From a checkpoint of a small image-text matching model.
Model: encoder arch regnet, encoder norm batchnorm, fusion encoder width 256, fusion encoder activation geglu.
Rows from block 3 of the image encoder, named by matrix and row number. Each number is 128 + 24 x the weight over its row's rms, rounded and kept within 0 to 255. All counts start at 0. Numbers have three digits each. After the name is the row's rms in percent of the matrix's.
# convs0: reduce pointwise conv (encoder.blocks.3.convs.0.weight, 128x128x1x1), inputs 64-127
convs0.0 104:099121110131159114084157176152126126113094139122131097095086186178145151143139158107120174106150101169109098145130127119118130102107103157123103166164137130129152200160163119129144140161128141
convs0.1 091:137138087113142141119151151123151140105123128128144079110139129143121075170094128131073135143151140105120111125142142078141157117095091096110133117085097133140143111124171047164134168144110113
convs0.2 097:154089104124194104155195097148081143150170102115122145122141156131151125138109142121132133164098126097143101138140133107130087115111119134117158138190140123152142142184144087105107074087104122
convs0.3 099:111106131099135084109094132126122144126114138105145103126126129130151121189117109118093112117105078101150168156089188130178137088110110144142133133102081153123106118135131117137112140122141139
convs0.4 086:118146116102121122138116120093131125120109109103126154137114101107126155125101131122096153158119093137140098122089115128166116119169112111080130103092156125123090122113127147145106102150144136
convs0.5 094:122113118104145106123085118103133131131151162102157124154150122126140091101124097121147085140160117114113147124151119096146137135098139141132125102105105163135138156133086134099172120097103146
convs0.6 099:130182119112126116128138115144122144098133140122169167131102141140165111107091097153147161127088135130145112080124114091106104134153100153109075132107144173129182129147149116118129129128136104
convs0.7 086:125114128081154121137169157133163140118150092123176112110120151130129143130148137087154162075095140135113112095125158149121117151111136112153109101168111114128084141112119120142125122148133140
convs0.8 097:131169114095174116112140111136124118154138111140103108109177153115133136107115115121132102148171101115148141138109135144114118109120098141108096144107147104094128065095113096115102129142162115
convs0.9 106:093151113123075101166130148110104173147105127104131126110138144110134109127070146122138134148138143118168110132077115118149083136133135108128090136116128138113140112144208153102135103129167090
convs0.10 110:166168133154143138123124140088142159128131172137126118097133125129139145117165173113138137125095136115146086124155083099149086135104113145114091117107100083103138168097092125114131134121133094
convs0.11 106:158146126168086162131117086134148119105133100125102134119079128166134136167169115148134129158056101160098139107127172130130115124116151143137111096137098125153090112141141115123140111122134115
convs0.12 096:114150127109158096156145109149186095134178115126138160164151111153107139147071080165105086109142138155112113110155097103152130082148137101086138125125113143108073168137119121120128136112144130
convs0.13 112:080110148141158104135096144131121130121133096153106095113103091111136126138151145093150086136115170148106144108106155111137136149111099091130096120117094197109148135106093148167136122138109170
convs0.14 095:127124092128146104136141121118130110176118104115165124133116104141149141094068121109102115152129079099157121132138109126139104169132132126147132107128093124172100107135095127131134084142147111
convs0.15 107:116154084176094100122109134110115091127141153140107143112116145149117099135125146183129134148123101130138117105123125129068127115141105098125148116093126120074109067142140081140152096080097150
convs0.16 106:135125170110190134155129103154150095123128144165109158108146121120119121095114138178106107126170117166132080108100099115117110126111077141114106153154119084158084103137118101113137119128151104
convs0.17 116:095109170134179138112118121090066111117110132104111152114105131122134137113123145244135127116102148084130086137159129144121126122116109120121137078181137150146101121130108118101152095140164103
convs0.18 111:131128141128148102131156146175104160122138118119108125095100194131116142175104142144107152102103126110104146122102109084123124109125107112118158136142116104109109150091127170114117098119179094
convs0.19 113:164098173094123087168160121101134110130152138135162129127115104146148110139147143177131144119146165163112142123160127120143089122137133143168126090128129102152123094128142129122110133108159143
convs0.20 089:133171135106149153098093094119115166100143112147150133109113082136171131115124147121123107097094154132148138082134114138137141119094112092139124208097094122129149144118126078129128101120147121
convs0.21 081:126133136172123120078097194122092121128121113109151135080095112102108164120111135116132143127119095135169120135118107149163117143118143142124120101134104121137109124169109144180178127155069187
convs0.22 112:091150135086148134089143095135196151107183121110110115090145114092169129134134150167154130103142148105152097165095083118126130116119118149134131176152122125106115131131159110147119135116124134
convs0.23 110:186116117103123168151151141132150150071155154152132134141120096130176133095122143074114131115098155159170102147146107136133085132117128114151134130064122098118106129115117107141144126124159129
convs0.24 106:130110133090107139147117116108084121115112125137124116118120122129119159106159148159125102196167140121118131113138108143103109118151125129150105136144185115169115158130132113142122140143162160
convs0.25 102:138103107118078115127134139168116145090131092119134043145127116146143110156124080159110129113126149133149111239180139111156140136148133115122135122169139140137114117127097132086137178094120133
convs0.26 108:137124157145158106109139143105145106115109138107115140152155132160096099132151097134155103070090107144107117120167133089158102160126150100113129114082156149099117172155126118114134133105118160
convs0.27 097:162146107128137096084092139076145130103118136161111094123147124123127122120109111201143117126137124127130102102135130124135095115137126155172129130104163157115172119118115114124113135081143110
convs0.28 061:139163155155135168139085133131139111128118146112118120111118130133113127144142135132106157129141144122118102197083131121137122125166111137109125137126109143142124163118153117172136081129127150
convs0.29 103:122117100135154105084184126095162113111138159139121104119072149154136136103136120215099129118137123098089109124135140119130106138116106112138119122071123104126164108156159124134134135118159111
convs0.30 108:162093137115160118116082142144089159098126126152186140125148134115130120123119137111142117089120091130148113237169100139158153159161102146100124132078117122140093105128117105128097112132138130
convs0.31 072:125138126090156149115073119099124118127101099134132088129119120104137162118132123113078140130127119107123152093136081148095078132207132128146151102114126110136097117117119183135173104130133152
convs0.32 099:105111098108125106161092143107124132093121072136118132082096142142115123135141144124111085104140097142136110125142134114093161143112114141148125100171136137112144094133156105135111145179156127
convs0.33 057:120118156088122175113092152139117107104088099112108114138137088116174088149131117116099121129136096130143135115145126118138144126103143133092159130112121128160154122116133171133136148100110103
convs0.34 090:147093118091164109150105139098125112128137115088125109097192097146142121136108140184161140089124083121110181136107081095108136120130099125140127110095137142118134127129181160136122126088126093
convs0.35 103:116097072172133086116123111095134144130086141165126118139093125163115106119154125176131137134155164165101093143128132138139129162105133129150132113128124138139131110138137125160092140107103096
convs0.36 112:099100135107132129172119172137164128108098146111118147129172124120124116124161125139116114114048206133112119137159124121100079138124133151168100141111144157113107114120112113142096177141123125
convs0.37 107:095070116104108154134094186106132151106126115125150137119118127145189105143114119107109115121117118153118157148173087126112131135162099119124120133163118116157120119131136121167119134179085099
convs0.38 080:113088130135100126165154165115109133113119130153149118124083167120089145115157163133115109146116140131130130112135116128099112146103123164122132110174113124109105152109143126095144147197169163
convs0.39 084:119153083077077138140125125137155166061152114135125140166128132145143110124109156120101116131124125158153123125174129116126104132092136093144097152106130126146123134124116159112073102150110115
convs0.40 119:113125130112132123115089104081090141130113105149168092098142147150119094107175099163167134133102086123176120184100190111085111138112109135084104114119092134106141105118088142107152136116116129
convs0.41 110:146112092101107131130132132093127127115100100137123146132131109113107138160117112108145081134133147117141128104183120143143128164066114156111124095151097096102157148101119160105163086130148169
convs0.42 116:129143097125090127147152135132094155127112079106096099157124120114099146117106120137156146113106108108125144135126127108135113129100111113181133104137132145128141103079105138121108088127153140
convs0.43 099:129089159112119096159128111160116119087114114121140108168161139137117110149113141101127140163153161095142165106145098104116148136113141162115110123096147113109169095120111163133155178129119132
convs0.44 086:094153105125142145124144090089145120087107108153149098143100078154156126123167115162118093117159116184140132133157129135109117124130108115106143159150138122112178126097129127107145138153162158
convs0.45 112:116115139171103132072116104143117136122157108136117147155127173125131111092117115127108129176146130114158160132146132109160132119103149113120167126160092114126148097167111133120106116132137183
convs0.46 111:102149132112149118126098135124124108122102157114126137132117138096109140143149117134134114133130146149093058158125125110110061138119129103155137135088131121129128147136140129150134130093131117
convs0.47 080:118116121117125122161127066147131125142131121082123140153117102141128127112116094130100079079136160111091174134120138156177111132151168173117103110138163091134123117095077144143077139124113069
convs0.48 102:113151128136126175133159147093161089117130125119168162163203132120156111184097126112126128149108140129150066113153134117099127116111181149111155119124119137126135158116172137130129113125139097
convs0.49 100:113171164143108088130137131148130107115085121108135123131115135098111173141144147107138135101108173121147133141113113121172143144089157138112104152096165105084139120148138123133138109198112166
convs0.50 117:136116171136098129125123114143126111118148096132146136132083175115127087113124152127189105143114169137125125183147123156100116136126129134162095067112158114142112104087108100095138161114121123
convs0.51 116:136122076127154109149097129070147151137128118176179151140133128134130133101134107137178116099127137175117114113088083092110117157113093090164132104149128166131130122143109118125086100114101120
convs0.52 111:090155144131135151128168114092117128142090136164111123111144120139103120111156115111162108146119078161142109142120130152148145126143110135139118063123154125118170100134105143122131157138131149
convs0.53 085:136152104076126109115145130098123125094155118136076101173125111135123150139107106110138112116063095131111164150128122130130101109132127111135082118114174135115155123167149113110139165115133176
convs0.54 104:124127082144122154138139095122097185126118153153117132117132124148182136125162132135116124128107147115080102133133130128128136136082140141181127126122145138155129114150138143097114085095128123
convs0.55 093:119125092109110124102119122066117131115104103104123145102105142146128194159167121167114137122100135108144143146118098085154108155095146148125094141134131113120155119132153111112127112182114137
convs0.56 106:125113155131152124115121147169112138104121115144116143133102158132095150116123113133131131143112117102153100142145143089144115171082121132103139124093142080112154138156143172101100147112090092
convs0.57 088:108129107133113120108143109173113124089141142114127090163136078112128114143150102148130142116095087112151088155150137197145146113083123162124093116124147109107123112107119187146123154125103126
convs0.58 080:087134138100085107155120104148129165096119148115141150186154144138175142120111150134138112108098122133078159144116166162112151125113086144131137144142171103147165101095124181118118160112129136
convs0.59 120:154122147131100140087151110093158157158128121099160143119131128177106162142119168165109145175134127130112119108124108122137112148152109147095095107119102120147123153152132134115150120132132103
convs0.60 105:117148127162182160110127142116101103137154117161100124120089112131141094132116140176117154094140164126146133131107157118160123132131140077158141116121120172124166097123107098168139149098146101
convs0.61 111:138110147155150115117124168105122127098138161122169134139129102118114134089120080105148097123145197105161123142105082120085139099129113111079133127111118114120170132131115103108155099128118147
convs0.62 100:148107113139115120121119167126121119135100144160125145101113104179109112091093138103124172135117166132117115104105184133134104147130129148159134119105115118109166176106152108133195192135147100
convs0.63 113:126137133146126074115110112142111126129135150105150124124117153152110147122120129125165109175074138136113116162139139113086123148138140141133095137130155166133118100085124103084100138092110122
convs0.64 097:113087087157104128140100129100138117106079122125119138098115095101094159173113133173137129157126084115104130145113120103106119113105127146116111111144148119116127104092171116136134146164091152
convs0.65 101:135126133131114160147127134106155157131092170161110080146136128139131119115108181091119124104144155138095110143168094112118118149121134119114136156067131115122144155143133136115177089168118113
convs0.66 098:127111106104135120151080102065105132174155082117140121153150103148141137098118157133127089155138116151103105156137101152104108133116125153148123133115132126108085139114130096089104127116130141
convs0.67 104:146157150157183122094127165090078118116078130108117149122121096142130109103169128192106104116158173094096127104137121110120153123108107131103124104154091147109125170165100106116088147121131112
convs0.68 103:161090065141110154166084161116110111129153142121090119156090110126132132096123089086118130119128149112134188123154148124098090143122125099140136107103137133104092115096121107112145143132124158
convs0.69 104:112080125134127145150101152138116143114101137082145165147152154085107135119126117170119105140132134101143111155092160080143114100101121120146139109167114138101117125149151090153096122124088180
convs0.70 093:111094170156129076109118105121105136129110157129139121111131128115139079126065075102112119144112166110118117127147097108139162150154124136150149133091098116161123117165121188087154124118137143
convs0.71 113:087089149114161108128137060106092117118109121128156168139109110131166114163142135141135128116115113154162152096129182125132136123148123130151091164143123129106133132160110081105120145135131118
convs0.72 074:098138100080174144116120120125091109128132149162158112100099188130097138118123130147146124107114150118114161085119170140116127106089147133143069128136121176182076139110106100139143127117121148
convs0.73 108:122101156117131160131133142146156114105153145107121141117144108100147097126153133102174165111145173112133133133081167079118104137148104098153115140159133154077164089154170143128138130145147101
convs0.74 108:124137173166144108153127187104127160152106132124130142148106139168111122186149133122131086112096114127136110105163113101176113124166155145128118153056153151118095117125149154131103101129128140
convs0.75 089:136121093103107137134136154118150127115141101089122147164135133103095144140170126115139122105138137160111111151088187098123124129123154173143165152105134105151130098140174106112147118131184115
convs0.76 103:143193096137108191152114117103102133123129154157137133130078106157158119129116132107121140092069096107116091122110157129123114112123144155108088157148112158124130098126122129128097119096087099
convs0.77 109:139165099154115118117177091103149133145187119143203133114115146147095131103128116174146112132126134131136139145141124079128119089144112191093126165100129146126076161121115113143113115175130123
convs0.78 102:092166125121136176159094141104136156146155135136159107180102127104145096112171123109093124114073144121151127109121155098142110119129165108181148172104108173155098144148093145134144105141126141
convs0.79 094:135183135109100141096113131076122109140162119114126124152106073121133092109147121152159153125103115142138123174102175112102119141108137139139109167162127115124148137103118134123129095131139151
convs0.80 087:114121122127119135140134155110111137129159128126165175141147089172138095108126084117139122089142133121123149179122125077125118140146113110130095094154119139109133154087113094118106128118088117
convs0.81 105:147117091090124181134114177133082137135140116092120106131128116094119130109161114108116117109088075139116103153118160122117139145084151127145148173120116079166174105119113125095141119112109139
convs0.82 095:131154095120134126146153157135149088158120077119123100121112103120118093139150111156129133083140139112117148084132164129136112126100135114143132142095105157202089087113126159145124093149091111
convs0.83 094:108110113131126110124156116100123179129149098136111152066134152100102134149154140098166120111159134098150139141172135119121145142147105111148102187142164179123145124150108125165124119124109116
convs0.84 094:135111110090178100118097092149109104156159121146058134141124125141139150128107133172119090139109114169094074136111124112121106106126118148157100204124153099094182104127113123090121133092131116
convs0.85 099:081108100129100103125099171142130134108133127137165123125110112137130139112108132189143157128096119157102111109135108135130150139109152147129128141146104114140112091146102095106120087131132143
convs0.86 096:147110126135125128099150121129143131138099152149111136134153165136115125155142122151128118124128184096117129108108130109118083120100128078127130142122150101118129092106132131090136122087146099
convs0.87 095:111127141143154142097122132116112121195168124100145152093083150110123118131139100135111103131114092124122194125106115098111120151120189097128169151129125158172087116148153121110124108104144100
convs0.88 096:140127091134105116117119139124134124089172114105113187135142089118147117140118112112115147130129082115145116126111104164161159148111114127153115108108086142126119142150116126153112127096132106
convs0.89 079:147159143124129107107117136111097107121120103140128163123133104121093103143140121119082107112113146151148162147129113160143117142136106093137106115088118113135182112129107047157150162149091121
convs0.90 114:108155133134136123139145103126154149120134148111122113166110129130108102117117110098164115205103120100076125128137136102131135128138116157118081089112124149087104158130193138112113148125173150
convs0.91 112:090087127149103090095132120116138124115094170106171146133142156135101136127145117147187119162094122124148109120159117112119187114147085147165089097117118089112168111129151122116135114152169135
convs0.92 098:132141139141093134127111155147128127126134171145132129146117154129100090165118128107168136103101125165148087135097102125109143167143124131159101112148110122135116100182145126132100141150121114
convs0.93 081:157176143096149117120083119166115131111119106144132141130129121108098151104129179194116117127064144195087130093147145095142126161117134116139135153185158087110160120108118174169147127133108142
convs0.94 099:147146156146142137142144137153096157092105085124143132142135112122143103167155119111102121142116138102138141163122116103114140124142150152159116120127098136066151148136160118122152091138147095
convs0.95 098:103131109097106052105132134096110141133160073089141118102127130116114169135087162107194119118133128126143112137115084125128147130158146131145137167155158125184132122143095175177132137122130133
convs0.96 103:107131105102146160151125119109088147152166159148131115161108093150114122124093128139129130112095127100109140116158103108083168162151140182142086135135148130146131101102107149130080147142096096
convs0.97 115:098134148079127151159147179127144082125128148170117133158128125095111128132162109094153129129137142062160141131182128126111125132156122143089109093144129110157162133132129094170132113144082163
convs0.98 086:119142133147097129125067109124127159130112174133129103134144123132112184089128140140162128130146109132131108110174130122122117116149090100108087156105153155073138147131119076151101142086130161
convs0.99 095:144140124140142148126119147114095160119147184115147134142097092142101129106154093125085144122145135140116163094163159083126114101100127134107106149134091121125159112140113108079119176100094101
convs0.100 103:146122146166122107149130136126135153100108205178125153157125122161136131094118102116148123130120130137128152115153117107123114141149127133118163133142126143091164138125090123116151097159111089
convs0.101 086:121122138108113149107132127123137122102111137083120090130158111116092092123114150106104095115112144148095193121118140110098159136121090110160115192119114181086145093126173133138088144150136101
convs0.102 120:121145109090120113153174132099161135102175103153107101118141157155119107163152144186100109083102137112118130137156102123134164137149097140135120114150116171116124127106155113091125129128127101
convs0.103 097:130143169131099101090090146153135092103104140094086122084132180099117106108113128139156132135091106142126123124131128138131124119100119088141119155121173169096157133112091126123118144145112107
convs0.104 097:143123071119124142108128130078087125103106145109137146084185135109080109142134171112134118099145107125176139120103104123101128134140112139129119097123105113095065135148138168123114114130092119
convs0.105 108:170156145111122159123082118096104122112115145142110117138140163115132122128121119131108088202113092122155140102133118110115231123095153151145099121122130138155126171109132123114143150144146097
convs0.106 094:154100146133110135147117107078145139130124142146132131118111129173144123107101122111139135134119134153165085156118160156154140135214141187106162117105101159120080104095130140125150110094128158
convs0.107 070:122193123152109178122148095094139121097170153114119100121130152122128126119120128117139145138105168100124098116162101105168105146110140115120097134109147148129106152110141127135123147134118117
convs0.108 095:111141127104121151166134109112128152123105119131131098164131122156125120125132102163133118088138118128125133110143146128147140152201124082140140083125138122124119136108119168147140090106108127
convs0.109 085:114139158122146120147103102079153134176101110114132139140135155154158180170121124090165121131139113166172113139137122116167104143169109085167126134103165122115136115120104109131106105131146158
convs0.110 099:176145124141109174161119139106163154103147136137118093131116076137125089105108090171138106096124151120134139128125129124164122136132115201133145116083145123150094115126118155121124130150100166
convs0.111 101:132140092134130081144098122087138129130118172085111149138119113139138114127126132110148134157173116168138114114122111125163155097094112165134127108126097119125181093133104171131107185201143098
convs0.112 121:148140110143137121152103111160128130186120153125102153113106187171170161099156135111157129180112122117102121111112111114111174126140160104154120100130101091169162173155108152117135154169153115
convs0.113 110:129112135134141107138148126086118082125121135154149104134104130132133126135141095120158139152103147094150160122111137095136128118132100105131099108143138187111128099125124097080104125111111114
convs0.114 087:127140116142119088090161119116130132129163122122145147162116121130105108152147146156157111126121105123145188100102136135148120099128105142158142167103109149139192078130130136147161123130093107
convs0.115 105:109158124094190134129133161098123147134096098114128141083136148147133085145107098082126091144105121137108078150108139105105158104129167143142104126114139110113104103097148125122136114096171098
convs0.116 093:123129075127136119114130122094134172132103152100131126137130117103139133121166120148177123121119153123146161093155122082105098125146112162153094112071115143120125099139150139134099123128174092
convs0.117 114:134161127139079148114175135117115181141132146152163141124095123134094112099103121097128148120145128121158122169135104154159157100157075137138127095147113113090120144077129131126171101149130176
convs0.118 099:126155110154123124122124158159131109074141096118120132104139125094141148107115153132118141122077133137098155112094078146144132132123112128157073155137123126084169176130078161154133173072122116
convs0.119 111:109109117140121130133108119128105131135142131183083127141117142124169114158095138106209128118141153127112093135139106160138133141154090112123135110111103100136120109134115103111138126093146133
convs0.120 099:149104104147153154136076110113127129116116160111151136106097131105085124144098143153193129140109089109179132161121122173133132121140144139114111082147109155155120128117083127126118146132150114
convs0.121 094:116083132106143110123118141125143163135101089147107111100153120123117119117137105135113112183125148088137097150121103136134140129171140142166150178113107127125118150086157106111108103099122121
convs0.122 106:189120144181156138137120127180173148097147129144133072155143140127121110153146142148082124194131140140128095119122101150101158097119159169134143139143122124089102182091106092129122129104118089
convs0.123 103:127115092172161096135102132124134139132130137102120137145074133137178074152119136151176122173129142118064107137154127126141161141143111095149105106128104101128126114117114162150087123104146120
convs0.124 095:168115131142149112134110096183138095145165125118103152133140173119108123128118097157105160117153126114102202133113076164126081106107145120104118089111134123091150109124102116114129121113091126
convs0.125 105:149133083143133093110118120108140158138167113113112111119164109082154141125097146161154190154164173094095128128115145106121169107151090120126102101127132141100128134133135147118096144103152120
convs0.126 088:118086116138122135125123124143156115125102126100115121105137110131153089100094109146093114153111154115139164132130118170131132138124093167136124104124080149125156106148142109129104128125120076
convs0.127 089:108155102162155084112124103113139122108147147103098110138159088123143118065173146161126154170137107134131125134105124110106199145131125099110168119172146083098109117091127155159148154127147097